{
  "model": "contrastive image-text model",
  "dataset": "photos of plants, animals and fungi (iNaturalist)",
  "train_examples": 155796,
  "image_size": 32,
  "crop_scale_min": 1,
  "horizontal_flip": true,
  "translate": 0.12,
  "tokenizer": "word",
  "vocab_size": 2724,
  "loss": "softmax",
  "embed_dim": 384,
  "encoder_arch": "convnext_v2",
  "encoder_isotropic": false,
  "encoder_norm": "layernorm_no_bias",
  "encoder_activation": "relu",
  "encoder_mlp_ratio": 2,
  "encoder_layer_scale_init": 0.1,
  "encoder_inner_norm": false,
  "encoder_drop_path": 0.15,
  "encoder_patch_size": [2, 2],
  "encoder_depths": [3, 3, 3],
  "encoder_widths": [96, 192, 384],
  "encoder_kernel_size": 7,
  "text_encoder_causal": true,
  "text_encoder_width": 128,
  "text_encoder_layers": 6,
  "text_encoder_norm": "rmsnorm",
  "text_encoder_norm_position": "pre",
  "text_encoder_activation": "gelu_tanh",
  "text_encoder_mlp_ratio": 4,
  "text_encoder_head_dim": 32,
  "text_encoder_fused_qkv": true,
  "text_encoder_bias": "none",
  "text_encoder_qk_norm": false,
  "text_encoder_parallel_block": false,
  "text_encoder_inner_norm": false,
  "text_encoder_positions": "learned",
  "init": "kaiming_normal",
  "residual_init": "none",
  "optimizer": "nadamw",
  "lr": 0.00071,
  "beta1": 0.9,
  "beta2": 0.99,
  "eps": 1e-08,
  "steps": 16200,
  "batch_size": 256,
  "epochs": 26.6,
  "lr_schedule": "step",
  "warmup_steps": 3240,
  "weight_decay": 0.2
}
Rows from block 3 of the image encoder of a small contrastive image-text model, named by matrix and row number. Rows with one number belong to one neuron. Each number is 500 + 50 x the weight over its row's rms, rounded and kept within 0 to 999. All counts start at 0. Numbers have three digits each.
After each neuron's rows are labels from the 100 images, of 14848, where the neuron reaches its highest value: "peak at" is the part of the image that holds the peak. Only what is clearly more common there than usual is listed. The data: photos of plants, animals and fungi (iNaturalist).
# fc1: MLP up (encoder.blocks.3.mlp.fc1.weight, 384x192), inputs 0-95
# fc2: MLP down (encoder.blocks.3.mlp.fc2.weight, 192x384, transposed), outputs 0-95

fc1.225:499508478528433541468518569560574507526532463503413489588474592587532464536546464412471495520493516459525577532577523553474461476432472547492499443516489468439515432481515485532509614404525477502361497467482604483492469527461461602495373575441476517525568488484506548523505548540504515589
fc2.225:547472547524482765460553459494518457485547473489444475478519416403481517436507533517490549520532568532497495518548601558466574502515468499468568396543558468498527498476412509518502497486449504532467532502400514510483504406444477450529481498366515575477558506534583622469536556469416430515
peak at: middle right

fc1.119:527512519448538511443457533558491511528464461464495601511492476518529487487515446602438482464506453453490499416511501494485503555422512596416504452534529503530359452468579434503474512412552523460453511496463428506479525601580498471521519502458461473577490525486542515445535493439439525519
fc2.119:429576498493547678487477513496581521511475510540466542519536508531495547555492480516521475498518564558436455533584522521478493517470461563563496446572517550491458478545436409474360586437517478461394479450450431523572498508521441512478450496388554577500511555451586540500580478512504458572
peak at: bottom left

fc1.110:555482549497413516479508467474557565524528466521429456670454535519510493394417448585579457571448532449501506639467499484477561488412523529416452527508466483509458606439431471531427477566539518521478413496549487578612589576452478566578410477385421491452516480517457507540459576471450513508
fc2.110:574489476510573559533451453501577470514585548503536519444532443477458484550528394560499534431499507475499511485507441510479490503560425460394476589437477604479471483515547580480490455501489437567476634541534491454504423421532480486488517434438518449498433371413459528511535471508582498528
peak at: bottom centre

fc1.23:535537514531563536557551457501454322500475528504545541481474418475501409510499512458572532556469462498533504479497569516532591529452503440480536535456540503496518619466474538481520443439528597473463415461552546544402525445517445519555487549520363502409543493531483451470452455490483491462
fc2.23:512545525496457515556581558510541466584580497579553472488463534453503503450523460452444445458398536448489589458461517529506469481578400522410497545572494560548448491443563536531481511426476531573473509465404459543530424541461399540552495393415583476411524487445562393565517497667457474429
peak at: bottom left

fc1.291:442565517463523493490585457495528548398451470463596523457445455488486499580416491501462554415561561545541562482390565497493522516481574464504495406524509469467512464419475579501570535575593425405519471500420499616531556446537498465508514554502469501477559470488454513432534548436465505604
fc2.291:581485571471491512507528483430498443505538485462611555462419479526468491539502496453424513596517506592503536490534457522519435572548524573377493490510468474472505609445548516446526468395485481537440503551568488495348531511489480595454530400493495372471542546467511434540534471451491521563
peak at: bottom right

fc1.240:520542542529427514462522420459510442501550518410490522588476501526524488378394351482488560508478612472484509500462451502439398515492513568494467478469509430530542512567570445560504552631453460507454546449555462551529577391454520533471478478512467476438450449506425522556476503511550483528
fc2.240:424581485413567583548543480496563516516425466525483518468617592473483482457537453480426492535462452501433442513486556550526471492432415533507469445560469562536448479578449463484539527457559441504550436412506384448519467510522472491492404601413480497516496514499551575598566519524518406495
peak at: bottom left

fc1.178:376392440454497529408494436585518490501496569514567466512446547482518524542458490452457518492525559423399527560452562515480454490557528497380526552498392432493447479475491501579565488586549468524588413475480556511447478538511502498482541559469515485461315467473472504505485490443528438464
fc2.178:583458494559481592458559496457467348489474551515533590621472482450487463568518585561486528560509467542378489413461580532535527485513493477497554553578457534447512475500535527518449489529452526621617524526549528546409538523532512563508546444455535470549415487412562452496478485520452518470
peak at: top centre

fc1.103:584556538541493496494510452477468486516476483457559479468482542500509452471445502474498592547485468518477486466435513496497391423560503486522520489459461471501574422554559494556485551617505480503574551524550510514463457439444465457514481445501517503551507510489497497569409512482462575500
fc2.103:392572518538526478506495473619591529599421476450495587442526507551523445481438517495480513470500549491589475587558537426561513475485488529585470512462582506491510457543432432509564524531547494468536489419444396550480509614509455512485445560579516526521608439481467557506539583479492500519
peak at: middle left

fc1.84:479491442499487498531549492644519521495512395472535494463497596519554545512536384554415529460487516530413462576497533533535549491576505499513522489434404485493486495567522522496511519513443500533593495487541501568442587458531521531505464474518436411404514405462476379458501536431439601519
fc2.84:530525482592496582466587440476528349601457560582487465496451542516473570452547473456482523480527585546497492527519552525558480467503498496527430495459454504536497448508429505541502512527477568499543427400428466487393509616548452462528410598426496528449562485538518461488585525494510542510
peak at: top left

fc1.373:515503531566479481470501584473489463536517324446529541463508470486492422603539522480450525536482586507510498552510505457474494520491483503521552561527426498544403541568581525465569562643508466520485512437451518497539545486432584569459496553528560479489516481555461496511473535469508523488
fc2.373:428600537486588595481522551500440375529469605561519545583475456508634526478547439514450492524527492596454534469499549454592545520578488540461486487521471425413471504561442505425577515459419420576539484464512515479541555451530513532470479499383566465528509508405572507512491517487468522505
peak at: top right

fc1.7:419522466575459493509598479489466453499439523473522451546471544482446485473511460532548457405585496470446457499394451427528369530543420441465430489494552556484506452480582502560538571501597425499392562510495460524498562575438525464510442491414495532486486500527392514471524551498455535556
fc2.7:525488374542522429515472509464532528414432532418504527561517417523511419556501582459511541596496493498532401405500558531475519541432509437543518534440586476566517471473476366502544483515502600388478472463578610526461549507543513487509541467556543480519494599452452443511555488453585524413
peak at: middle right

fc1.281:464478448423551494537507584490525543394404570428492461469462526551519526470515385541550460538477476573543494503585342457450458488488549513431550512540531566539512489552540513538506500504516555556485564497527472524529505573480604417557504558512514590549393598421460524510467497587510576457
fc2.281:532600555513497558466447464482450540415542517487508546491513610569431464435525476485368469537507455497620534463546398503445513477538479461484535466556578427442539575537436537577557536511395419458506472596433415451479568445458543515501546531490512457544518460445477458484513402553445570512
peak at: bottom right

fc1.104:532496504542545492450464506541545565486524495398491446501520522521472506516515488597497503487479435417554570522522585531508436401453480480526495562481448552517437468525585584612544406529538552420446478445528516542575495541457574516542480525531535527489442454508525460487581476557494498340
fc2.104:488517440461545538528526465531488574494419486498541450589534468446560623500549509515444459415574591405472460504475545435547493446518418455463514522487497452553505495502460537511451507444457464474553492424500494454494400524506486504525523499471615435437506453431477510567588429550483541391
peak at: bottom right; middle right

fc1.198:473466506515415519446528543434569541533504460528489469489493518500530441448537513412475520623533530439427479561473474508483471437479507495451494551507571491459473425488529537510477540550514542389574495530483499430529559507469495544490510478491582496520495507499497408512528521577507552387
fc2.198:492447541573546423503419531485411596469525503415462508389514546496542548503495479470475568456436532460531517542504563492556465534488459517526360554572581480515524471525568536418554463520571497416555437483484450567539450482477455442502462537621526524479557534571437499445545532580434531447
peak at: top centre

fc1.157:356445412601556476464498441570580487477422456462569449522561479516425540474370431536607498545518505513463542530467501532485477480505491595449534536555422425493437415456473497426522460501616533458501472525581445554539491540560487460499513458484539420520455544454490457537499539435432563479
fc2.157:458444608554484622423529583449377507534540588448542465495433533487535442534462522452559553548488524561598505587445487449497586480543503496475445544407453468511508433449539557472454558375567486609535543520476536494587612515487550471475496542406466508520536495503550471497479557515467531529
peak at: middle right; bottom right

fc1.101:496457513497431528430571533542586520445574435526477458475460480522504493501479486502490524580570457520452520508440512477433506583540446507494367495587532471505456480559481551536512502492617491501546395469571464536462464476466550493455563546423504458482553561581549388448529499529445488382
fc2.101:509456570510487263506525423513463562500445548438539540584448467481489466554465493511534533537469506475531550461498433448477593531519490493460506550519478546434535418536581565427616567493528485526513591504528516501502482498526571513510479532678545455513540495470437395476504477541514589553
peak at: top centre

fc1.236:555520576544563566396465553512545526521558526565427538502536468533519450534535474459476488443517475480496472451432504525374397565555542488520377535560470510552490625542496499544464589392470526557500510476531517527285570470502520631542516506565519407485454489500482438428527532498509438477
fc2.236:474492491503428827550463452552488563479446573478392460519553522489521465463442493519530484491478549514545530461458536425518467451515453527480545501552510441518477482421487517454498562541561502430511498488394525450517495446460510442468532546278496548563495484485547490443479535447503513438
peak at: bottom right; bottom left

fc1.307:522416529540538530478446501481525468559396516497415530555380575558439517466520505478431462522481424424523454562430396545475441516533500473508575410458514434575465500426604517418485581490505573639467526553612529491442495504486472509562519556453534491492435466469471543467466500523461531523
fc2.307:519453559529482560489446533466375611541577488444464545401534491546521460494497496491529553475490478539495514550440408476521494515539455547406517479505566503435517390528514512554559519511505473455498497457497455520576455499445531505408566520391578551474472508475447453482576519522434563486
peak at: bottom right

fc1.359:539586562498561490468468448486507556534493596389481534413489512556510463489488524579463469460523535521493484532480432532575490581513510555410536446539447448522485556433602539448559444466485476469606526514469512469493476465338518550519510438599498504490470490479408562400498510515535592428
fc2.359:468528597474505699480479435444408588468480507508521444572559498539451501572568535460537502535507489462482514542490491453538508509596452538518482539554506410485531502490405514547610461601458465438484482618523504548516616606551519430602500558318496439525549494556513530458549510498458488515
peak at: bottom left

fc1.105:490493500528485470410467436560562479541578477462577456527421439463438534498438421462500483491474481467404522563442452481491500584414533499526444513476459469440449506416515476599578518549525469615529514586594538472506560439542424509497519495400450548469423417477448566541441513468581480565
fc2.105:489567553501478633519512447452493457463480525543510534547482533432488626478455529530583479515550532453386597506552589471544435442481471549437569490471438558468539522515434502486439527414529549503499516555498520471444479499459480469541486471348485504470437306449499446460527453533456510449
peak at: centre; top centre

fc1.321:506498534534462456494496374542485491407418632429517565480495490411488475432527465533516559429517571524559475492523492494533510532487607513531476431535542472490532499382489450483443556534518399534405473582543548507526528475459472675464434454519394442488502467545522507485553439481496474522
fc2.321:545451561437371572399478475503409480440534572457484409485492528595505407455506409543476414531505546450495514436566502460561449546578545588521467452577454464503513533477541516521556432527502527515515547469587521555438516497485494466529482571450450531586471581532454528439542438464532582521
peak at: bottom centre

fc1.17:511525595456541502503561530535545596473433472431499552581389525457580439539420421442558494519395485516514506516466479601448594431554490499514495543476570538537611494474583489572542487446524532497416537464493543472434554516585483437580583495482546542438481543423499484485439479492502502532
fc2.17:564444533455430561466552470529435515464431549525534400508494493539482530505520456407592486503553491485530489460433494562563400612663438484453408533587527439453536511470554467512526533498488583470496527436530558540468506450505536567566463461498543470477410502522515469586496553482434498450
peak at: middle left

fc1.116:430442486572534514420498540579504505463424523476548623560436521576525497488508539608524512426467504419578500457528495527457513517472575444475512518493501504449508511519453462538496511543619509521482464459501495524485517555510556513505592536522421426553511469479566548457526514415508506555
fc2.116:516487447558502740585558535539587494483517544520482480480541442519527418540470543489474528495558514475484462518487545621535540531355586452474458488438498588532588548545484455445482496450516532488468529478596508484518458396543508496472481510304480544522397493466546473563487552510561419513
peak at: bottom left

fc1.295:433469502475499537501517573495489661543509478401432475566502578477507528489522454518497576512513513518449433531426413488519433424465484533518536510574467511566548457368666518550422577506451624530494521528460537501508533537433511547493568454490506527543406535434440555568448511473448505491
fc2.295:534442361488545517496407556492491484516567515460456463462543540538596447525503480474445502526408481429460461507463437555463527455456402507474560486493578465478433521524509463530516510385531530486543434475493478555495559544550560499512462505412495443496455488534578473509466483644539520514
peak at: bottom centre

fc1.201:541462423497527501451548518466456492543521486428479495548449539557568385545506490523505441575512438398544484611560425618496455518508515459497407520522555473459429472472544572501571465449473511556534514503469481459471591496459556548568479543446405491526471566567487475457475443551527509543
fc2.201:494638493430486631489606392581546437555438523476498534458586489517476471463474514429446476402458527531500429550531473562444512559477555491558540488478480469460503438516388494498414585513477486430536454501466481525636457509517483514538464497370447569528525486520510440530502498399474547526
peak at: bottom left

fc1.280:519489487546460472493532559624426503483510424485517562448481486444442527501427519472479478436482542481516500529578529476504375636593492470545483517494518450479502557454456496449522608504534494509505477535462499565560545431513513528517449615455420496514479431636501508652469520439476439419
fc2.280:474475516432577228501526457523493467484511539464509455558503429501472579474495453455466481538543537480426535397519460461483486511541500525518470511506497448433509508561472543535616444578458530536516506420515512557538509515531483528542452600677440428521525561490542556502644562520517531525
peak at: centre

fc1.358:485439496465529488463517463513527465561393433502572387613451594493535503450504477431540608489660382478580504539456463531489510452473487537535398466421552502517518548483598521515442511484458624496537449490562502546508504582535470573505480456444495481527494370503535501547480436450524509448
fc2.358:524446490537426490455503514475491439542444521406519540496432591511516527526497554469502521510459496370548489476475443455477465509533578538463572484452522492508541476534536573558516545480468547539550497503476458496470494597529430414517443572503365546551500520521506543485466481596530513460
peak at: top centre

fc1.260:462482514513506474548464482535472517464516594403519573526459507506460520465480493607403475378465500464518497459456510507506504469484485475475466447497508471457575588538614485494552410484608557522460505541521515570537532551378586470526490564499433440601479562472570506411501461431538578515
fc2.260:478550482510564619470566517538485510420361528519503517588495530530502503591551514486461573454606406493462356448496435452476484509513515476545543496513526520529499419496485435516479402587465552498482508477588502465517470488565508495532517470380477462536497554535535481430458444471519482482
peak at: middle right

fc1.95:568503552460595438499532504449524483490506519444461415486541486544585464427495506509505500556495521506543531493494450559520454572464536486516450492432520502490393531517534523515519444449512540502494499397477434494460481468539511429526515498507436629494491473494581556430541518528502477508
fc2.95:484488437470381524552505583504510456474526611586509553527462472560489566529549544460524444459494488491522505513532393520501470533597481548545479514472516462470497498447574488550375511476471490449484472462497464539458602564423481512432494487428504467436555493532461461476550493498459447504
peak at: middle left

fc1.183:525566511469574509420514514461456535471508605486419444613446473521466476497475550449483524533457577482540520518496466588459448493453487535524554526513470540523563442512518538472453545528541497472531474582492467435515631498506539587544474437447540457432447523438482529473495493562536464540
fc2.183:497526532473496549423478395530399565470437460554403396430477491557452596470489482519527502505577545545558550469488501588505467582474580534482505535514493482426518485550606593439514481491590567491583505491548470496491469488419510480562433557485447550436522534564394491488564418397477493512
peak at: top right

fc1.219:525474555426525493475461523473493525481428438511534474532506495514524525461520434463517501534583409505567518507479446585494464500495482480502466524566521478547446377500520509488403542560566491509498528441489390474570483497440533426493480481549546533435503499553550512511542561588432499525
fc2.219:471484564519516721475454435519454524425531537454537502474545529472517556456530462534502482565551508510588606501507494467464432476495477513479522513466541506487521550436557597467546516413543493529436476524455485460519548452433469546448485459313543476457512516511461536541554549485538525440
peak at: bottom left

fc1.283:388511477557533497485475427529510462518550495481480535588537564501432482487527491607493483552605509327441473550463442467535558434495483465438493546505429493529426507378560479471509475533535542526484499586678510599551495446466498520538463453507499463499555487497455502526468571424427491480
fc2.283:576508525498462612492519602458414432520537514539480499539459463444542584562477542460649548478544371505545396487382492535504490470531515485464476605496473588582445443316559496488425511383522570523491499493559560427538578493549530440497527400446452474565457474484515420485471472460479453500
peak at: top right

fc1.121:526520565502460478528442492584500487450490399493475574558483526502601522434514549540463562485488554512496500547572548461431543506536550488579472542495464459544460477441484411504460447488545619422451548479475422628509540502504524481444543517461499518450560518553537546503471572486535357485
fc2.121:500491580525430539459489565390441510510567543547511565495514496464459572504568562559541524485414404526472456558480472533564431555474508549560420484556482649540505498427506448475464471508544509490516450498487456398432562448468497472463539508399561421427535475480440522507514584491530435475
peak at: middle right

fc1.367:436483570519496547456457540578537547475445470482460506585554515552412485426578444590399430570538490578571533498530523524495523520469453483468492572429446436467487487386483477555507415479481431534437488522457555544534502492535600470480463496512454436487510525427571469540437486524480439514
fc2.367:471530514586441676537473524466590528527537560511522491508476501436504394446470476537520557566521523483582455450498492432497507535454490512557466508444545631510466522458493484479482422459518523489481442490442406465483495524572486527409468466272426559422567466512509504479416550490606436480
peak at: top right; middle right

fc1.246:513529511544534499544549544510529505420402424456468499498460534439421449472521525554523544474601486506529586457471490372472441517392493547505515534489460557473516499481496476394510389535550563573519547532604483561518433582573610540430419470462479486437531552509463444500475479494478496560
fc2.246:476572522526525364423416505466552579517576540493479559452508526498516468469506537412475486526507404477552507523554378442498526421562464532511441470544626513474569461525484532481461550545472455461460462514479412546555526475481580542511490527506566522429480489510506454475503510554488551526
peak at: centre

fc1.49:540494538483507467504505414430515471516555625425450473588468569452475500462489412509508495552510468545438404546544503538474579497456442513563511451475473475552360514484663568475433494546437500562471568499491443520485522535454548448565512432483486463508483437487438502537584521432519479511
fc2.49:494523436572522419476444480512473547512531598430516475535540529564513522495519468427496542459426499404446411602438539488514501463509429517593485433525512457499507436638553477488529453512521560505516520550486468460490614507535529521491503467579527438442487529519468541563586542519487530520
peak at: bottom centre

fc1.270:463600524433442511462447482482502467522442480419488482474449432456386472501433409448461500557544512474447444510506532489492500452541541476493513476538553508537483443546558482501462520538489507499559494458563495607424500514515475474444476486522510403497430459454602417463546573533565489441
fc2.270:490513496462558778528522516542518568492465437469479457514608476470520388583504484512518529479522476521547541553522489525453547525435523411594573484456409531453448493548484517528410475477522490481494555513539477483530532470561487528501510515357391576530524480557493480538488434488528456513
peak at: top left

fc1.96:487499552539483565510573524518417537464512532504537436530501496520511470493441473540568469433429476473553413528488427534499463410500511513511453437412640618514524490468613493492543486517522492450449554480533409516517483448534565389510468495477521599575426529499497518484381394415493525419
fc2.96:452463483538542497457519592416486483447427486512552416554448486482519446575482529456488530471575521499643455451396529507468490554549487404588544465452517482509483496497533500526475478530532573496472532548606507566431539580562585511515569495530432474521429532489533477470453377471517531443
peak at: middle right

fc1.337:514462490490505521563537454528537426461510524513460576622482590465489510516483447468507537551495510528499419502569441502560541436574490484500463401496454462518559487435645524434522485541482509534465581555488407496584458507420602495542482495521433481453422412451461590433491416471510534470
fc2.337:483501594448569562434443463495409528447516517482529442490554593586531522527513519353441513454506501434483528496494476390552460486466449516499531442496512394488466464552535538579484532487457500451549431524481482463498542453519515477555447597434486459511477522555477612617516462625506583548
peak at: bottom right

fc1.169:489525524502454483500575509509543536444441497487485466454460551493528425487508461470515526564472474561508558533449523493457516554443478512487481558490542463543482539439519418530492437432528429555472504560545497559595548509498633511504535526396412639468527431490484503521453519465398471548
fc2.169:456514555511477405520481563430511517471569578379468469467533521524494398496527497495490491543484482482575514460463510469491497526616468457495460539416515428431542459500489574440506534476415505474493513514566512551529552390508651582426508510476548484471487526418474492449520482472551483568
peak at: centre

fc1.26:476502443553471469423503426580545494503589538444505586467536459521490491510520511453466395393502521530444413425516447483485416507530522429495543498459533451439499509504552435478549513511489370505496466570459542493449513457449448522530521477545470488583447534562352495433612446403491530568
fc2.26:445535406518536743453485550517515516454505436527460558529514455473458526545529585536511541501544459408418471457495399536498530539464493440488532469520514511544464506541490479559495410484594563467414565524524491451468547538595436475477523472288438521545492489489560530406538383535552514391
peak at: bottom left

fc1.338:512578460471461530566517350544543534461498463502484482475478479568484423454508479446489429456488492488531447521467490486479463549441542552432517500515452502548416618493619468520516545503485490539505476472502554538428497601372542483562587518539534508485447492580336443503468501519491585536
fc2.338:513600459488530744459505412521492498489444496562505523517574505500509512485517491500477492480512508419465567502561509528565436413528490465538451525508483446505475400505396438497583541502486551442532478508464506514617480467496463439668491529270433541583531488478465509509458464458489542480
peak at: bottom right

fc1.215:527537528459562516415501491515549471541452530494452493442551497428488423506478495500513589526484454537429495499467471512512511439475577532483529490568551408555450463496473430491554506488586593485492432479464567560520535493555521449509553517566518436470517405539577487502458513453519530432
fc2.215:485482452543508673585437624479462585473536484540447486467517436462493466546457572486505505504524552513465444508504489540477574525462449465564484487522542614486517409481525565557405376519568508462403488483522593506561440483573501391451463502363531589388533459469507488411447473514508470470
peak at: middle left

fc1.372:530495548514538507497502489533472485417437502423570596544505547511496501472459421644488547516478518479498457420408498533524503491485503490469509567543482497524490474481529479487486464566587549538570541537453475540504488583505521466544508421503533443439466516498498428484531608415475573485
fc2.372:477498527488541585478511525523461466430515451507424557594446537458507526578496505490561542505538482564517490541484522523503491474503452486599430497465539477502487468461481457406384525508615563439446480513491594452531551528453560524494531504472593499434546476518525482373469506544487509483
peak at: bottom centre; bottom right

fc1.203:516553552513494466472606593529532522420528491415467418491551562525502447463578450445498480489474565582363490464490467441490529494538456473473541555593491454549457509525587499508547558469563584393527543529515423574460554477451517404533527485423555478414485585466504463421470482474423598554
fc2.203:533516600577494464478525473409399527507456481449573515544521586527387558564525491511486518524488484494469548503427509457551505500530480570515456463562499421492456521485507539494522489483501548468513464439487428486416647579577467560518454588534493386476542496569579622442552626554516580476
peak at: middle right

fc1.317:452462512509474527442385470426531475416532377467572502548475484512567497593377464460484524491497465499574537491532472471592530467430576484507554550508426515526457489439483610591562510448448451526514519571510444483498515491494515548504442468465495501473548516394483582480478499446496620562
fc2.317:564426492509481599455480404605455476404495552456550533464455491498515465513440492472491488477498546435589569503521555439547523518623494483489589559426523426524535491442532589540444529483468469449559559438362479471480459510462513460556501492522525509508570498490385449603468477513401532570
peak at: centre; top centre

fc1.188:473572473527558504420466560572501496462505456463483573542547534450389533463469503530489538532501649461510475570508469448513540567482368496454544502437491383449517512427473446409535536557572451583500523441493500499456450519436508540602480479550474471454543470575478512540546503462516442497
fc2.188:461576566540469762549520401552501452452469492511555408505522492503551487478514470500489461499522606447519513433552557441464489493536455480517568499488541479433561429520419503470579395460486491469472489483459415547518443539471518531531453566302371614510558486417490559550552491478482481548
peak at: top right

fc1.151:453456459543513438458513446592495487463436453416490486525501455472387505358490468517534438490461479472504487560438475584490547513477491558435430599602449464480503491466486448438550523516546558520563538437511465561507437522690537517527502486515470372429509476568458423541547492486526413427
fc2.151:465528443562549539475548466542560494505366566512494437578513455466533508502513543393540532460452492407523510475533546427482497507476445454557489596472522485484529409505510538471466518541530532492505464415466499471495425476413542460494478478567520474426564473377545516483523434404515477437
peak at: bottom right; bottom centre

fc1.335:486563463596524539490558346552469523523540486412463432516452452569512484463466582483454468484463511510426468439473501489435465483476527426529469523484478512506504552547515641491550688528397472427563559488530493517501552420517498544500445458496502498477452447481471532526478457376550547557
fc2.335:486517506440549647533456504525523491473458515537464467464535508498486571566562546545485470455510524520497520463569580518510486483537445497532471564561543486509505540456540443491594342499558505557535473553499457506435531579528561455486459579456472485486527489409475478487526493458400519438
peak at: bottom left

fc1.142:445496549458622483443417514482467497494494460511484481476510531412515444552481504486539544545474580408537560522455486521479399486501440437545532563545492508544468444587518488430492443464511533572552487442494532498483606421397492536507458539581574456523494456610492562560571572519389521585
fc2.142:548441532369501813523468440545512486484495535477508560557576507473493495466458530507475450501491472462545502517469464525525510553559507476559510461506471451476508499470561519467521551526483438511557550510563567485483555498476587462494502535321485425527554546485491490481467518457498532518
peak at: bottom right

fc1.88:462491451435457552550536502492466649471436446508502496531481527567529463394489496529551462507523643545484432536488473522484475446450465424472472543498601484439473432420501463423459579541465568460492499537453476495519500495491484595508494442390452578413445403383470453526485482471430540488
fc2.88:540427398501500549486424557473489536499493475395436428430545529513531522499577490494434488475451538410549441437479442494521453525497435462423453495507565551621437485527525579501491458456450523538505499504518553574526448552584463505507512512424481499417446523495488523509555472599554551377
peak at: bottom centre

fc1.159:486522514492448557482455480453475489513587511494399552458508553561464513488483488519493475450574508499450531469490518548493550447416526495497539525470454436495537514547559440479402566389480439493507469512506548513525502427528476583561501558452474437498554568614527443464555433486432494516
fc2.159:548489476462465859523522607496482434462588537531450475402534470535427527494522490441491487466553503559493511496534558484509489568489488467515476431452580515495536487485532488510453491517416503474439545545512476511569522484544503515521493469245563486485567519482447448481499468512478471557
peak at: bottom right

fc1.31:467470480556448527499510474511510486379482377464468490539497496467534477419520559514540540492603616482525492529538442546440424538574505493379491595479527506447501448537489549472438438491528518508448536540508351484516567419467575487486542457416536554515526598436484497477505604548547556516
fc2.31:502457550472604275424397490539432534486504578415515433488534507574507477540554525544474478447435514476521511485498424472506540474436502566436495609493483507530521548506555583528558416422549442525569497489538481508476413519444495466528441566724510464532481487489522436469531548537477523480
peak at: centre

fc1.80:423478500567441522453521551533567508507473551509505518535501517535418590441485557597540504485476513486424462518441548432499484452480452489395510472524377410546496489628524482556537516509476539472444505529525490550445419456355498527478445451480510509545481466556448419476435528472542450327
fc2.80:412517530486534340440474469473387524484475573512555528570545479584493462439540555486497462490452476526521529452520520463510510462560459545515513459597495404500542482486517575443477480517465434466512446514584452569393511424414532483526434553698577500499522534527483474502513502411482526527
peak at: centre

fc1.207:522523496556582463435487489571527459563442479489468551564530534491510491499578481501479456553504487445554576463544418540508469578440604478551465481411465447470406581492528471434457540500527578458366517469427427469464453517482577630500462502413533502496468453523479563440470463411492542555
fc2.207:485474534506432748548442596524441604510604564517507532469518452462537554522443480517457552538433495524458596527535541486507480453493477527456485496602521533470458474520585498478468507455447469487482461489450472484550511466473522416381474469313495536480478503485572448492612519585405549494
peak at: top right