Rows from block 6 of the image encoder of a small contrastive image-text model, named by matrix and row number. Rows with one number belong to one neuron. Each number is 128 + 32 x the weight over its row's rms, rounded and kept within 0 to 255. All counts start at 0. Numbers have three digits each.
After each neuron's rows are labels from the 100 images, of 14848, where the neuron reaches its highest value: "strongest on" is what is common among them; "colour at peak" is the nearest of a few named colours to the mean colour under the peak. Only what is clearly more common there than usual is listed. The data: photos of plants, animals and fungi (iNaturalist).
# fc1: MLP up (encoder.blocks.6.mlp.fc1.weight, 768x384), inputs 288-383
# fc2: MLP down (encoder.blocks.6.mlp.fc2.weight, 384x768, transposed), outputs 288-383

fc1.686:127127143083111167118134173158105083068099092117177093163063122120127078139119169132134101148141145149166058151124141156086128106144153136100141174208134127099140148136159123131112152064171106092111179082154146157125179102142136142121158185083097120142113099122059098102118102119142097113
fc2.686:125102123160152088087120051118103111105153077141149111113165126131144174145181109158128119096091063162154132030078158129126121168109139109161145110104123110093129112094128158141091138182122112188105105095190156065069173123113140149140091158172144134081144094100107136109155083108137102147
strongest on: order Passeriformes
colour at peak: brown

fc1.503:110165149152182119095124116127163116124074161086114154103141151117128169101139114167165128152101120131187094110117072136099084154086147139133141148095113064159063141172094113184060207153132109169176159139159130159112133041130109098163122146155133113181092154140115122114053108139119107131
fc2.503:125054044148135168098121123122077129165162154155068145082069124150188158096156108141152172108170143137146185152158163161112095131132177121164157150152190116092147116165125136137087104161120121114112100092135169207121065126155122120106137110117097155149154115164119176091118094102118075116
strongest on: order Lepidoptera
colour at peak: brown

fc1.364:132121135143121147090072125114110167150097169141145129120111172130099175073153104133105119091070169136027140103133119143139109103134084125077132100124116096120131138110116087162140086132147117139142189178108143110093141165105101119121133169127121153144057086081144144118123115121111131189
fc2.364:107144090095139160053166095123078176186142119161125115130103163142154157148207117135136099093107160060150187136083136121155151139144093129125084091133149115072145101148157118133066136083139130123108153110140045118149129098148105148106173109133106115141177134119150115066153108107100138091
strongest on: class: Insecta; order Lepidoptera; family: Nymphalidae
colour at peak: brown

fc1.360:109136106144183139149092161169096156088117148087181097145117139194166121117099096133160138124123178157157147085108119179118117134133173098107115149123119092155096157093113140110093143146138105159114178155126139135141161122122137086120128140202115149150100196184169126130082153147126120179
fc2.360:078136149147173134100160089149117116105189168138193139122134138137177133166156125153141127137124173135161127107097147126096135141128116149114129080161144088093114121126117109107137132106173143085074173094125123123068094109086192163163166085107132120189154166125142069143125098171125128073
strongest on: class Insecta; phylum Arthropoda; family: Nymphalidae
colour at peak: brown

fc1.695:164129110176154105125133186109159121115116148127121120143136137102165183120134133116170155067131172156136064153124080105093107086133140099095196126068105125149100177132153105068159125156163115125108090171128146136108090143116148153177153144073118177139191095095127157159122131155181104185
fc2.695:129116087088144121114092103153100181150093162139072083118122125107126119120121103166124147075090219114138159175119082127181149128073091140138101146086225158129151064103142158141108147062196129093130115159165135179082112139132102095092126115166156160097124122124145125118130172110106162125
strongest on: class Insecta; order Lepidoptera
colour at peak: brown

fc1.655:098126133153170103106135140126151149138184134084170152136151169129142188124166124150144140136171174143121098081125097155120147108156161115107087134111140109100131155065085122120066166157087119150127178086130122113100141169134175059146168114094114128161116156171150112139116121090100155130
fc2.655:123115090121129148136145158091117147114173112144131119102136149112243206148127149105097140148104161145102154118134117125117083122145129137128176079150060148132137096067127117100079103153107096160157200137138074081139160126137194161097177172103150145131130193128099108174149106146086078121
strongest on: class Insecta; order: Lepidoptera; family: Nymphalidae
colour at peak: brown

fc1.45:147141144208150157154112115084081115100132141085153132142105125131156199123123065174156122124166149142064122124110102156151128125136136094103103139167097167122139114197132139128127129127087072131135128090120206118117191108106130094031128106074065084129099105125098128138190128104106089093
fc2.45:174102060121131084100178128140165127097099109156115151142143155100068112137101164116200157108120082090180127193112137111160152106179166159157153064185097132121159107103083160152099077158097125135119098144071114094155139142076123077128109125064160150084122101115086111123153111034163174135
strongest on: phylum Arthropoda; class Insecta; order: Hymenoptera; text has "bee"
colour at peak: brown